{
  "model": "autoregressive pixel model",
  "dataset": "photos with spoken descriptions (Open Images, Localized Narratives)",
  "train_examples": 203450,
  "image_size": 16,
  "horizontal_flip": true,
  "levels_per_channel": 6,
  "vocab_size": 217,
  "arch": "transformer_decoder",
  "width": 256,
  "layers": 6,
  "norm": "layernorm",
  "norm_position": "pre",
  "activation": "swiglu",
  "mlp_ratio": 2.67,
  "head_dim": 64,
  "fused_qkv": false,
  "bias": "all",
  "qk_norm": true,
  "parallel_block": false,
  "inner_norm": false,
  "positions": "learned",
  "tie_embeddings": false,
  "init": "kaiming_normal",
  "residual_init": "scaled_by_depth",
  "optimizer": "muon",
  "muon_scale": "match_rms_adamw",
  "lr": 0.0034,
  "momentum": 0.85,
  "nesterov": true,
  "orthogonalizer": "polar_express",
  "adamw_lr_other_params": 0.00093,
  "grad_clip": 0.5,
  "adaptive_grad_clip": 0.05,
  "steps": 15000,
  "batch_size": 128,
  "epochs": 9.4,
  "lr_schedule": "linear",
  "final_lr_fraction": 0,
  "warmup_steps": 450,
  "weight_decay": 0.2,
  "adamw_weight_decay_other_params": 0.05
}
Rows from block 2, named by matrix and row number. Rows with one number belong to one attention dimension. Each number is 500 + 40 x the weight over its row's rms, rounded and kept within 0 to 999. All counts start at 0. Numbers have three digits each. After the name is the row's rms in percent of the matrix's.
# v: attention value (model.blocks.2.attn.v.weight, 256x256), inputs 128-255
# proj: attention output (model.blocks.2.attn.proj.weight, 256x256, transposed), outputs 128-255
v.97 078:504422455598512511480532475548510497478462512469471547537485473540498455472482460442557457493510441565530435544502535491498590531544530535535525483511478520436478423450497513480494492520478417488488517499606437448526477486528472482555468475575410451501481465447533518513510524515534480453466474537496483539518522489589519555492502513441442541518480537550474457471455585504483481523510
proj.97 079:535487599511506477425509590566506474490476467533510446490486480450405552488482505572445508483519511437430468554479532467494474515432467486435506514558535596545511483472531515530479497468515480497479525507454460491509486524514589605507644492543468508563558513506487522499419459462427506478509471460544545513535427537467502490460547460465560492537536493520553486503593442501519457496519
v.98 080:531527503467487550553570535469546456492538541564462450420479496517488535525524497557548500489470538448501488476523452496481543439503532417574480428470493488596527460500576448527531473542462515575564507540571464482578516446461523581578422507536579551458464528500483466529542471527469467506438468498521484465482449566485482531470499489453524505477450481504455431423462550500542549476540
proj.98 083:423441490491442485506481450519444527463535461430535499517568534499554465508592523501466435441529461526489549541518485491465460553439566501533471503522502593489529515451486505491517530516464548459500510459493517491475475494487460469513535505500495475558543424541516507525431555546505518474505530567462549593469493426611493497511490516535490545521578569510504518578509491517486392500507
v.99 084:494549558468519483516513521468490521507440488498516493536401556549451507520626469493559490460552542505416564487447447423575504501537548501481538482522555549499513472518463538500458562452486410484476471483485481514557540505455493542523518540475542537512468569463434516524495476466403530522470446526508528462554466497460443519477506523501437483454519459487483425452505593571540463439577
proj.99 085:523503463497403545455466510452510462492516432471490527520533483507551425507489452538454493527441444547480486521555546562481500477415442551443453457453448484529481511451480528548561472482530582583499520536505517467501405454440514476448584498457458572473510478466475553555458479500584479501487465504540411558435525550558510487474474426489462494579523531495546543487531431472512593540502
v.100 091:463557541480480511545480519453525488530546533569478550433476475486508521585435492551532444567482480495462560486504530518523491494496578532504489462437515474459570505532459538477433461463536437526510475504534431497609500502476545459422492519502448438485531559509554462489453489555500552400484588481522503488450528514507489494501484546438503525489506466424505513497500616501513536492450
proj.100 093:543521514494460530457503541526562514501471496446536444482562566502445462402552513486523474437497501479476469518400449441489525503479488494482516501500531485517473456470527500471532525462432551509506569523491538504448524444488494503586514449513455539479462479447500553448526488464521510477487466539494485607481538500523563503498487408573479451521446552486498498553495418517512463553535
v.101 084:417518536485553485517460519523580508532538475486500508494522528487485464499488524489466508472499499503520572475464496555424463488497555502511464481530437499531464487458530444423469537468446506467469470494511522518495440491483507515526520497423516534501505551422422525468487443448606572534440463580501535403532521497523483421503476556559403520504427507437496524539517510464495461544515
proj.101 085:596474514576436502520515577491456489480528470531434499512477474487505524517528478498533502515543580494505496528434521461520528431464479557483467507486516448485521552541410555603530528505518546541486461476520412495528390495476443516484442528501534448472472497498527428516491532514467398558547515443493522497465497527466522528535499514488482561510578553461434451457441441556507536471424
v.102 080:575466508554426559475498548469497524456580508510532523419469511537488494509486481490517523464462475521512547420554623517562548517506463432482470476497467533483502539457457462461461470482478492555530492499460503446511510396504500504461522422522462539460472486484546504518480485536492480516487538471459498535512483469504546453474531477449485526451486494504511515496430502513561483534475
proj.102 087:454481506484512465503546461485504460536416519500548507512472504475526576463538517592485419496517506484512429516503383492473425477472430516484459497528506471489507462515547425547527518570446549406513552494488464555464475578467472512506489526553578514489497578428469498487483589479514545514497497584561505495543491503487554520511463547526408476554538487433522480484517549530508558460470
v.103 081:460429469469610493483465455473530485493454561528535454492509491471507470495476509478494481505521532457576471498436453507526457453564455506485489502515555456472505443450555485469521516484472482574454500557524537497463552491511485438607511561467546516489462489535521399495529399461458503471481545508534487510428551531563489442521555505509525522586426476547548484506447522520414479496504
proj.103 079:499511432450528444427518471489469514503519537516493524462539509482470431536469485400442502508492420523515454509510514470377575596519494510490547544499462539517429570553388496437527526508446505443460491524562535586451566501546485473428535535541425519576471493562466528551517512527529441523483509518494516519546533512507490514522500451523468462525570472400515514453502470504496478473507
v.104 088:538456545546431560474488391459498516501430490493553487480525445467509463552453487512584460561529477524522566530497485507466469504495517529470505515490475524506589507532469434476506458481455588472515529492454481455478516508492524504510525473493527503526545509537501597417469532473444410482472484518516524462530479566505489482464490455507512472568553514413480519541492519513537505552430
proj.104 085:554467486539455493554474514521562492505574448561508480548543499443484538452504510536464576489546511461525382499514489485465507471528505494510464468500485464492538506518517523520451514495569457523462447509498516568525505468580483465480457487527444458547476528451559488539516508517537586438572514486519512515503476478577461490466503529490495558484480506567461525503494483529507438474565
v.105 087:446501506462543488596438582476537492524514503500536476572456380489472437513570461489519512508460502498486479473527465491487486530490447464414522470520538403483457473520483538589514538562517575456523507515523526458490508545465416510473475531455465454498492505518532446452500494453465478476528516594489551460470506561528519567464477460546476483465546482480531498518535471490486499504485
proj.105 089:489535487496475535387527440455500490512517518487576499496511563428557469521402518546517523465460524484495591492479541549471506476484548497549499423456531510478520572448440458481500508517557510506495545427460512453490448435571508504474469511456473498524548456500523494559497569535577503585506505457474445528548563511428466462478515546484536514530456561519444463501501514499495500539492
v.106 082:484540523508529499501538440443491562562457406519482599486489562476486481474468515550536468454529523532498542499483517481525456570422540548541542528547571581443438554504564395476495517445451415480443515569486481587488521541469509539498531491439538489533499486487463472495463572458464541496562544516504490505546503439529460575500563500519514511515529511421531487463491528495450482448542
proj.106 090:582488490521447514510498562525618450425445541467475455506497486558439465570433459472447523528438461464504455491495515503512493480554502479499503487502470370502495431486442549532551533507514465516433469524478585449462514456456503501550521508531460490463532494430545530462515456499456433527468489461505470553523463469532486442512508421479497465528461436519488562481487497520528509500434
v.107 081:433489515452488458544515486509481490429488575462433470476549495447462504486538417516543558563516521507459487426473458531463489504419501544522433466488470437600539463514499525523556515526508510460567442537473522486439440478565439526554495503506507557483463557579469544486488535526528567448492527521521436512469481490591527576548408489444497531540442508480557492560540501520525562510540
proj.107 089:504528442543509585455540467563446508550475391464490535440534460532520468488564539497464468472434521482522505607544515514528566484494494430534493549489496521508463523476517490429477466490479546460477553472488508484573534522492563511453492510510524426490550433438482459521471522479479490540467487481495575542466489503456502461492565549525507501413573499524472488402511480411541474527464
v.108 093:458467465509523528511498529469528474504582575500478441542534525530483518454497557570426507494596609594570488469459474519421492474487511526428480432517497490561541531525456426523458504499519442484528499599548501529442487555483515485534421560513460485541468520542504437519472504504551549495509500439469542523493492539515492544447521514504474510525459463502487518445484512526510472541488
proj.108 100:544457483491515485510532448420477491505455470457491529476496528547548497495553493449560506457451442433505447577480493542479515569389518499484592537518519505488483461476525573507518566511450509439413541436513513478499526536520488513475580493416557595569423519530515526510495540528515539558494397521523503513539492493475433460554481440552522520560565537557481528490531532507477494483484
v.109 080:568557422377530571527512486498535567543472499518506473508485446507435436448481480574462436551442523475455549567508447506533408498457493527468487497479470523493495513547562525536526512572450555601471526492506483570506522444452545586593542516445502494561468503503516444519511539504485554498497551471541512455425509513523485513470499509461460451496407517465555498523526469509507514585494
proj.109 088:484510457596477406522518523546533463468470590468477572400541458455541499523567478502533507425518480494531507426446564505385522458520505483566515544498469472539498533537482553493534570504556492478524488474547552460491504504515489496497428509512513482511494472498463498427529460601443489508506492499459452515574448451501478484480526514498501519477616539497449483521466493537500457452512
v.110 084:511480470472554570543500600559497527581512603544433502592526491544518471468526513506474532482440467489475538462491521441552513533504555461479508389492522508490511491442499489492516523536558459568539408507520469496519543459533550522498536513501457394506520537508465514435446534472507562473486522485502459540462556507486455491483462551493532518522519443420433546464545467504540455532485
proj.110 092:462500499495447560380488487483479443429537506482548518508469549495540475496484416428542523465539434500475479511520477560439533514469439570479444549499473507482509465570550455581463533509397491506479582459481475465540506515511474497537508468520542524521449534517537526555548562575465527488462461550511512504542438538474502478518517423508466543442508548566521463501510520467555475461494
v.111 081:514375479535520472500534488452490479484416588426446536547560458563488491432479565523517523533486537437505494521505533493513521541535502557513496417470502504526504537553544503576524511522485489552495491515475529479457532491514457471488549451453545509518536500492533477563460490511501489453555496543482548540514510560597608502596494454493425506453504536522536491501462520518509491524464
proj.111 086:552548478470440582478501507518528525546550519510521482513554486489508507562538480520432547429485472476447489533474507488419547465430517444452391580540494489515526466470519509473445511506498470518520462461506503481493460504516502547523526557535429538501514513515469581474561453509471523487464505497546482501547479373445500450412526479508623476514479415434487508495547508474528464504548
v.112 087:545485489565475503532510506559505453526489464458489497457375467493499524509523489528528500508508482564499517486521551515468496457521513455413444504394560505522531446542451490504453510486350533459561478590462498541552484413518480588507511453480498485506483519445487564473510430520459486461602462511498526537489477498498548479428465553462502531505444520503524455499501544543535483541496
proj.112 088:566520502534443494457510463471486589495575475497507549508602522506514488467497515574511449483392537564410493543567449492522635539478564527565512475489479496567520507461550478527545475476555492506525536494499442400422461477487502458497493495435477466414519450489440429495434558463544444514472516515505533526502496548505475509479518499506500459458543553519514554449491486462462552537499
v.113 081:555489500479506512433551502522414560507546566508436513478579510480567496488508458452539548448498501534524494499518545463500580550470505484564577519452498524490480556488467486427530494540538390449534454437494467519481563510514552488432436459522466529431422457466522457445558464502496488504466486513435545481551496549456493506510511402502484508542566514474509444472517515559460479538464
proj.113 084:479538520522562476554491574502491433466541508492502443452441503512520564524508534494460474546513405512481471509525498504477391489474463531406422543511551518514551446499495497528376461459411489599446445550405500556569540491496541518511548492515562522522496520534530511536450536453548514496486540466529527477483436488568516491514448542552501498535402429541531526553542506461514504499475
v.114 081:574543529448486430456505500454526491491489448437480496515568462555554473465448497552465521538551512438491500555467469490532489498459512551570538542495456556497540492502479486486542487546491493457544463472535514477553528542555501526534517448499544541462502474580489518511507429472468478571540480520585570509441517483441475481434478463516484462506467428491495435469431423631536462471403
proj.114 078:481488445496415570431524454538413570512497512503517463467441512529423455512538564479444530547516479555480534506513478547492478518556492489435494511456503498507437480460520452570474513499467516523602480492482535546495461478420522536497468496502458527480451518559493497510504511505493537450480546539437502482477423460540476556501476525538551579490414560499455527523501571483411547427472
v.115 087:513494515534503467551530542496497409452510461562538490531494463443502555558508527494512503521472486416553496515522482492491409549497384530463484551494494466551461433484552498522527475473521466565490587548503541461552535481509501451489513528446580508530469492500449549505429471488511418550475486496556563609440493460542527538482523468480528544480428475488485516539558547457479489521554
proj.115 093:512516478460509475511499464522500522558556474503486475524507548474526498406506469491516468512521544564538498548536511508505518446530582483550491480470439520480471550540515472452498525513506480509474497449510476584403469567587494502510469568519494499488495543446529453489500489515521512489487460486496487448492535584466390505539525533510469522519482522451473513457524424534556498523531
v.116 080:570453473513565481488522520461537453480470510509595541474543563538508449500516483446481497512516444525586474466510540486397574478476464503472491479500523491469551548565475549472476498543451533520464489466531475479514505503537521457477476519482468527493479493486542542461460490493484512487473478533495504497522550507565576458509467512500518547503464561460529524533480417509551524410520
proj.116 083:481437468480500501523465463407462531505517469488431490513482512513525514534502528535535518428529581464529536502483448493553460544498543569471490534568467460495465412569500502471528440476465480440450558548525511553538537531465493481527523480590550591486474477489445499566544508470532474497522499482529514448454476518436475542498511448571426517534502463496545518488478557482432539558529
v.117 088:493534507524485528522437491526487506574458427452442472456594565513524538474417474482526517595503451509484524544569513476514529481494503599500490559437465528436489439499503456512448540517530433538472460486478470509600483456494506449525526540488489524441548516449473508582514547491474524511558545502417500470447527522479504461495436473506434480480524488511526519578496492490526415509464
proj.117 088:577491512487489576495501502423537546533491512541540450501423481476462441487529568454483503539508529513386477482468539535569525532572511486541495466543525475460532521465507498527518497512517492509553439554548519483457455478490486591553458505496490438423572455541542457442529466574476395506469496523549543467559488421503434546469512465505564543537556436488485497449477515558439519519516
v.118 081:497481446527509486521543462540481452496492486429528481580511561487517556490430557417486548518550500558474521429553474477527572587547470520508541452450459538569533457543479530530558473506466504573510488489535529485473572481507499539499532516498438521534479486493482534578529467440464515458523446454548441545477489444474490548496448438492458477495486519473539482499564476517504509509481
proj.118 083:523481455546525508529515506493554495565416534487472499465437447557442451513601413472505467460475539522481503544459504442463487444437534488476493506550485452456456529479602528465487538562508489496498476451490553531506463529438535548511538512475482477488504468459476489418528506545449542464457521532482565499548501476501509441462587508462600547530561469494514560450487495421562464473555
v.119 087:471541492499478540508485458455509535474481528469485539573509508437443496467494558501511536457551527491499547490477526520541510508489480534451496507480588469562570484624478444508466541535471462473520558486507550470525486487513494550443518550513474488492505499408522548586434502486548532433525432515491473498597480531481475503525581420543503577521498476494511511537486449466448449497559
proj.119 083:548459474478539547593517545529509505590542452422517487501485427576467542499556484499566539512459545497486490507488449504503552489475498471476590429535467456439526436465492564499499480526538531513466475538541550449482519501480478485474533514498424456475549490506502490488516454479483426584457533477515471512470553405557450444516544487509537502504498460482522518430516564501463586486424
v.120 091:516473504547495443537495523529427490466550525515500451472559507541513510495434485532509482518507532475498465415558487543467531482455487465499430439415480463499476514521535486482487527509491532499456522500490501445490521494493428437511509516531505459458509486457457471490511398419513574509457478533542444515505508484524471544573574496483485507478504496445491546450410527383477536491532
proj.120 091:492563518512550562503461516415537551520568473510490529491445524502449488515625489520539483452478463490525524605459515469532518477488497539551524547591544564477517503519478572440504464469485454540511486423549506569586464512471515556488494551474472525514462547512545596478472494512515482454511515557444503488500542491469567491563452514512529473484517490503536480531552440486512483469524
v.121 085:488528500437504495541495515484578535465530498494434468513501523483595534539480604502470475485478505460538444499497468540515514607460463476516517469521495445523436512511499478485494564509528506554465435470539465448472489452459504497517450480514462543528500476514571519564506505522522427581487550474560568434486547444535519491421544452484554614514515520426523492461521423563462586506504
proj.121 093:488517459477536566523504481461477531495499507516559558409403504452416392521570449444550523499444572498521533481397522524600497455500578508540496527449476502474497503508535505514546540475435487493494479526488486512484509551423498549518477535455496469465493471519526463488501451483505550519495465550445467472527472537510495564558530542582482440537507547561512495493489461420491371521436
v.122 080:514529460541456436500451533479475553492574554457472487509556502511544486435411396495515543526515469554479504459486523495492484526525515489555549487534493517507494485498518472538589444530496486458475459603469539465465443568591460520448468516503505464533535481493460509460514482491544446505487547457455533508530513521496485541496502481470464519524466543578485441440551510526496481468505
proj.122 086:464490561558547568553525538557481418562486498466464451581484447562451483555463505456561511534423464480406533510512553494531534499500487489427490517519517416438520428451548469499402548512472487487497499379491511479491463473542505485538558509487479537453499546518530496482408525517495536487468552467511502461484545461484487476508478563432554504456509488449515533498501485466522581527504
v.123 090:533552566471456461431562452557464436505538525589479544484496402539515493536499568479501483415539486492492516484501392475506506464493468507530510447442527500529512508444517475512444564549480440517476480502499429540514457524539512533488481529499456428462547488452510484436526517535485530502477462483484481506547541501490515549468515486489573445487565461467436469467463461481497466476530
proj.123 100:504519488479502524537485461502472533468426446445448517513515557477440403467528569568528429618438490497453493534535542466520446457537522538495423516601459582449488462505490508540521499465525557527442502482479514493486498417486535466537519499547500463568524479569546550563475591527542489533518587515504436499481451557483498497534525478495484491484524501562478521524528514488567560518490
v.124 080:503552505488476544522458558512503506480509455511537523487484492413538467431531527449528479444459545480504487457572477479443484512432535535542476505484462608457523556443496420491627548506564443468520510535473466519464492434475478540526402494473522458481429466506463480464539442482479540483554502492465502440494469559558510488446565533512549499543564447460486450431558480517554429526478
proj.124 080:427492499612516437493613508501569482437465505505504577451457493549526473527483426531510528545537423517537517556512481548507481461497508488491531485545452474536585492506493549496421435518441521532472582490514489472488440554452482493475496441553534541429545490488553513535468538488505459517425501476432481546522539462472532537498507508471475512448444499551435540500486478493537490521428
v.125 085:545499563525513518501533493454510529551481532574475540552474522540520427526502486470485482476511461453447546564480552546551480514498497498501474492545549527494502502539518518443448522428436487564474570517529468553536541601450513479484512583495521507438452525579536490417501532486489500488522487442494513506513586459414484462452494548563499539424531548494543536459556483523449519467513
proj.125 086:506547459514524488518522530530510464490503512474443480459508488488486482470455502605504501468520519483470491452526460461499554475536525555458505514436497514417475531517537559580607540460518516473467483566492556460467476460470465503538482450479463429449538478471472500499499515492446466501448531601453566493481474550495526529528510435470559460548501495519468503471442573481496484460438
v.126 083:520471411528464474541531518480513513529577458516427497526528512548453465515463590544532534496514509413547464537488464564466482509508500469570503436472481468593464496488402462507586474565491534573520418471559530488520442535526537469487490484524507536541454509537545563540457466532475513533515501498587448512521498474588469519506471520477534578530508477502500467555471479592506422490499
proj.126 093:473530534434498583456522512462487485541517524512580535489493543478518500444513459383410516519494463527481566474547532528560445461476556522488533598577499556430528565484525515494457433474464487471493482436456572570503522540454509554511508422497599507508474504457535461463523528433489447468458513470475565507544458403473500517481555492558495451459445494502426490482588448493485496480508
v.127 084:540488487510437496505479473601562524420472474518422470534492485512524563496469529504519514443474504575462512454549542489621515474475486529516484519528454418482472499525474491489417434547481489512594489510561518466523464483507480472555508514563527527503521451525497472475519503557483507468473508380455435444519520516495469473542500549526463497501455543492438478525469546572525528480482
proj.127 087:431460562521524534517485447445483450515546537500534499453523505551542486524530510539483475498564516453509431580453467559445449463441497483491513496470578525560516517433580559536529541434447477436463480498461492515601459512533458578493568465510489460509500577480479511457418506500586566543607463523518522588520466513518489478500509470505525473549491503535487540500528563473528487533516
v.128 096:486503504452533515495456507550451515564519495536523560520423526519514468573409532484532485545467503497563478432497522542570472521580562483492490534469495523517436535539470436526512520487530506429494517515494505521564478473502511426423562524471562521476553496505489504554457541474489470487501451518520525438480520432499498547469515563515514498496605524505489472536475524452546515561540
proj.128 097:475485506525461508515579506496503526442506477470442498450560490493494510469635560528458463495459450521462484506509469476520486476502476508465445486498483512546541434458467605506466462458494503559511507497539445570467501502430520511570447489489484517521495546480542521492566462529470504573466585553507461472474501537512477452455501505427511540507434481427513532595439439526468407414521
v.129 096:574503475509456454451534530492579492543550448520513486533561463562509525496579496520472541504507423525478516451531455512447505398496543428490487441566503456458512501555491450541513525424457519472556493543554443499556490515484527503497528501507489462531498514567505460445490523490550511487446513490471438447506478513479497511520453550573391493479513496514509476441548410521547540444443
proj.129 091:489496449451531581455424408517431495496524536465556493500496490495557450493467494510566456497543547548461474559407478509457452492460531531502526554476506515530464410511482523551498592574496421500537473535458534433453510486540420492442436490525452592535491510461487502476505498544463502534510491498486500481510570526557463493551526567428542543509458536493501553462460555448451537580521
v.130 110:569477480467447557503488461579410494505597538559405481429487476506445477535505488466533448496535538548507443558562440516450508526529566496500483507390497487457528514519405483500462475536427502506540505566470459468463520593591542505467503518529473518478436540529443457514542485497485494498462485477540518527557556493511531524530490467518556551521479483504490525418541470516463475475504
proj.130 108:436480505479500450503518516482543500540418435443562546538529503524556519558491561524556474550452474492438506540476565484496454551568486480500468451449482472493527531517607525482540556459532514474533501451493508512557523470427455464496521501530512472502453449483459515484482551509552519445561438559488533495488466543427447438498498559539501495567534512507497493534500548473582458468484
v.131 100:440491452496482508477527522551435520494449492460495495513449486534524521486427509522514538489477463500544497492479479463556444544496488492482522450533468476480544493516563568498481462486568497516488489569504462544471530577478525476477444532549419499455482521454533504574519496521525460481551555520414480554531497506502469454515442507578463462461574520450446557465483484558496526489554
proj.131 096:513500488551483521450502455455607540506483549499519539543513474512555468466552467475494525506486517535543555495528443471524473484472552471497479538398582523574452523558466455499455495476472560475501516426487462462483492481490493498465478432522561459487499486509494515558486438472487490496453511479543510488481573500458539479422488500478521480508496545455518475567537487495396500452433
v.132 102:507520551434528528444519472473550511474558460490515460483507449503489459574519536599485463522545496455546534483441458491468479520463482533530532469540436499466479513498534424487501471415494501543551494562456492476470538486443444446535443549514477406525484449433472492489509510592526501450456407488502364479502474577431505538577532505463514574489500492461512505482513461488453479527517
proj.132 094:488451493517517522388514474469452441553542539536503525511493474513541510501518492552535520486513427576530498511524543577523470453541580507474515532479483466525415547567530546554518509532548481407498519481460483477492464421530573494423621448510501525495494501524566502469473506485530489476545527453455567569518540464544505433471471496560469450507462486546523523477517578516581477446483
v.133 103:499581529497525466450501547478428483468526573562547440502530538574526495428549509568458540536544544515455429560446517396496472477420484484481454500454407534540439504512553517526408553460444508507528517420500529553449496422435518523529516463476483535470513473519564494552471533511555535485501488502476469539542457475472511517497509571478589515443475495484515540583429532531501483556486
proj.133 101:506414494474520517426510533494581440472456494491426540483548487495499515515469462458485443505508538493530621420484439539520494498530490580540510486454540446484532513524516485533499480508577519447500476510549429465540443533570548493535441520462449486495520535536475602437525520460490399543557517415515549462543590472481461401514450422485468475506502487462538464460510490440481477439503
v.134 104:517480493532405526475479514503500562485448581542500479460513561493580482476482456431468474445482551510503532529501432521593471544563498572504454563441523473491516542531509548525511596527495546435468481409562492495508560501515530511501435525574555519530451485551471492512568491554500472481473540517467547497568498538483552434537480462491560488557588517519493444562481484552480496595482
proj.134 096:512543464423499460496570560471540483518507487485463518520427483547453568492516507486565509547540484506554463483519479471467554511494466488459529432463482552507481508518428471469492441500500492523555478468532478508479420487494476465489538450513481480494451504544443513505469444430435532533493494566539529552435458448554437534494506527464521570470409523486496545531513502390500477418491
v.135 094:487452477431505510442492464493456523523488527484550512508434456504467492501534519498472491537525496532495461514514536565532547530497523560498575506485513552522478511513479518520569459532480429492559506457516524527555543552478572511463429553520477513462428542440472512536564544490461527491508525525475487511506435393503468521473492466512447599574479488485546525455528517472470554437490
proj.135 088:501563453539470554536499477547509519525552473550488487558480558482477508489506458499524551470520432580504534460546542459447477599510466524509437477496462460512484502512530482479493579490430475483466467509479511436483450508543465512491507455487506479549517515555480485417435434574480461563500525528508555460507490572460471466516495484481498333439534500526480513456476459581449458526452
v.136 102:497488570570456494464506444514572525504473442518514439437470532499512524576503423532471445520546566526496473500488551478474506475495514448494477516525424413538494493506458512478489531480502543502501454552494499555587590501510444478615496553483490492482512533499504419517518484563485469405495473452536503473484489507414482485529510471418536526515492535528489512496544609492511452508477
proj.136 100:535456530512538512511518564490516448524561593508496571496472441483477543468477574532510497525422466431525542490453511611560525461537501580519571512545506549536467474510500466464543412470551520491476540477474485496492446473494542487428570498477518515551537429494497531527522488487509486471500504477524522517473478496529517482486513496532484495500512454498553551472468508527519486459517
v.137 094:512460540558488470524534496453522462433522484444487493531521448478545583421542581429513497489502477482567515462490457559515451467459445557411454559512534484488478504591522450480550479487469549481495515478553542498535509560429487456480500530514456513506504443494493436518546451535516449526455467507446526496541563482515464447431529483488504565571525473481487418468515471451508456491536
proj.137 097:404535462449574474546465521523448486518463467569494455536456480550476440557492491552523480474544508509516588530493432546492538505481552534444589470520420548527520500431424531494519418548504513533462549513467478499449575488587415449477458439467535518545439492479442520471430516426471509489511519489493485528495451454555461479524490508577476494527596474536508505473500517507513548519484
v.138 102:532525477478522471566497458563544462524502512607492475490496521526504535454468537533472509543507559413477418451520520504539540490542500492508494531484541491609489480483554480475519509458515515513439498611569551516511497495469485502425494497498490545451472539525547490513615475494479531503551525440540432469510569548502420552514487520583512443519465432524482420445566513565521570514497
proj.138 105:482540513479481522390515556486474544459514473430475492517484522507537473547521524506535535498502480551491547506543412431465497492495446463535514477487429436522494488530526510565459613499524448488483495501527481488514539491475488522481533587529483470466534494503496436525416460498559475483556498489485537553459429530477527423498499484526468531528574493522485496527428460448451497475445
v.139 100:550487501512516529477543554450480459531509571480601472497531444499484552512560515480451424531507494544559483450542453428497569492485479519477557411501540526536466573515505567491466480550481485587484429501452533498446460461523498446520466492493458587513475487438544504572443456528483482499476467468485472505489522554473550500430531523475518535499527433487422511522445496519531544446485
proj.139 101:476470555497452517493437505584511608516420485587441515506537495544482474536450493549523476524475488513475595434469541575480471531508478554467456534499396495420541523500460527430527558399484489436556477560505462491526466467516495495480548539462477485473561543501506541580491504460538472439459490469544553531529474509506485503535426513516517449490540530438494487470530505500482509501482
v.140 092:494450454465477556491463570486541502517437470593511491527496521503492565508529486445512516549493531530528506450562477536482532556515552459491401463455492460483474515499469479515453464513507459528497494547503498589589449524501497492481577467498503480501507549477460529556552473487485490488563504544488482516453440552531486459526480468525468511509447471487490517453446586508445543509560
proj.140 087:509546526547547474534530466477479546472528478432494519552442512524524534523466494561534540477492469566478493580466433471543500465432468519524493509499526563478479559498534494491555502489448522455497519515535456408491474442430584554466489446504441505519446444469517541500548526513532482549460495508479504482523527505451454525538542483470478529530549431477462520492515528489507419439555
v.141 098:506513500512518501458522461549547415467557549536529522535483506441541516416422479503483561516476506536502568488526506465468447498510446466465495425479552452435513436565443427457548432504534514500472527415525564486504577513549540516399505504491481498455525515437479497530507466497432514549495472580496484514484519536540502466543480598515520533512463500485473500522537455474523407496545
proj.141 098:516476426554540514523499503538499520500494481499462523515514516492489558509490567435555454489506498468499426493514482523501526465500516508532483519473490504573466581471564572511434541510517553439493475573412503564507474486495409467573483490519475499552528521581496539487514560476514487517543515495558516451484539448397512479426422444480510484459493533456529437506398517492422498515532
v.142 094:489587493488553460520525463500470507429499476523497499455510483563458533517461488455508537463532426509532499510490562558527531515511450509540567530533529536430443501507474461502533483467448469474511459539555522537537519533496475528497569500515499430491454509448511486514574590492515530459456450501488488511528507530487568469449518479455553496421493510511552447487515547488549559469465
proj.142 092:516442464511482543471419547555554531481493524443526494434497504513499515506528514591538561520505515555478481516522468541420494482512603550508429540509453397513482500530561488529504536478445513500505517442472499508390498433549556516485498497488493487499464582531510480453501464508577437525524473493536534379478493511489499502509524557512439473500534482546480480484429558526514411493513
v.143 096:528435519506496478429470530487472522432505488537521500512514459533550545454543396511500531468524522481535506530504530543563529560521448529553447533527456403503497517513451477405426455488537538507504545410489485488499442509440473454540536521556464540434538528521504446540424521541481380495492476542606438533504529522488481519542543473444453504557478542501551517545532486509489486563512
proj.143 095:536520472503496479520503518489503427539493546506542569529540531517450510542451530570517482503541444541511463474523507485499518491475525457460518466548504522417546510502562500550563422489494537435525450540532484563491427522544497511520522397429496491513462486496448514541517450490588503440488463462477531457449420514503539502432497511512602445449505528421552523455543470523546409429549
v.144 104:460557492562441512544517537445488459471540479492494483476475542467506515551521563474427535454509468563454502525538580486498525490444477451473584514548495562487458487509434490489430548521484463479557422455471445515514552508527500446466462461458512481494481485427570517511450494425492539472538483455476445443502572527495474423554517541493517423483466514499501498419518456603489391475397
proj.144 105:549503592422473504427474479516568492542437484457476512502548484511512480548422444539554516535541522490528496464413486437464483498580559560552421555453513449516560494474547483510451478474516540487479553517458530480473440481579510540506474509550486532456484497476468542507502564544475569469470522474512464538497473529512487502494500441503525536480602432516505474542435626460460548513450
v.145 096:488565503492503505469457440542569497563570453454513486472476542481474474504505593546559428587462492513497540484492436521429561457455552443447490454516519522529493485461494590506485447464521528508490439460451514513493558510447519474524512513471490449464513463600572532498499475466480466503509547545493507476528496473515506496456529575501511610486491465436498478467518435496473451465564
proj.145 095:448523518507585453568489533443419528420466513530463470577515493509550529495514470509481494417528511446487471554492516500490484541557527513437531539529536482494488487469497505500494533477451405494496544465508506456464478506537441537449496531505472517546463480443506487473467481537492514424513556489442540457447465567529483537528461435492413476484539532500428523448466520485499508578509
v.146 103:471466428558512488511413592448496451432468483441534480508558487481512488493487530521502562400507466459562514470484539505506504501477575438509521503540515604514507523519513435486472502510501525496479533455520508447518497504497496533506529546574486422522428525491561504386476549560595516460527483450491343461547534490499438509519451505553451518464535487510517486540452492557489541501480
proj.146 099:575542565416479533487562392485422437495563578489445551500457525454530506482536476438489469452565523505563535494477513464533524462536494516578440493510451463441539508465474491535517524473529494463458464559480478472501490474472605448537479490524526533467557504555532512552469491396499479564488406507520565551544515482559542531445523495441509493432473508548458512495549497492520522516524
v.147 098:530521499523514523500542513460485433496466527493491436517467570495433470515518443501554550466566552482520513453568530542516468477461582552458481538492429477432434535525524414535509483447470471524535527534503487552477573531458487456473411518533540503478435556436588594522583540515467524469442455614528579503495471511434421457495415539494542486500536498517539475530547498533506499473536
proj.147 092:513508539458507490441488505531534564473551516504480499503474462470546486525491550522523512515543458540470478509478449501477489477556426465553520494460556505561531517564493515458466504455548508472550532481498503466459438493466428515500522425525482495522557443515443474468477447495495501529531545457499461485485590472489577510517443545488509515580516517448413531491465504566476580486428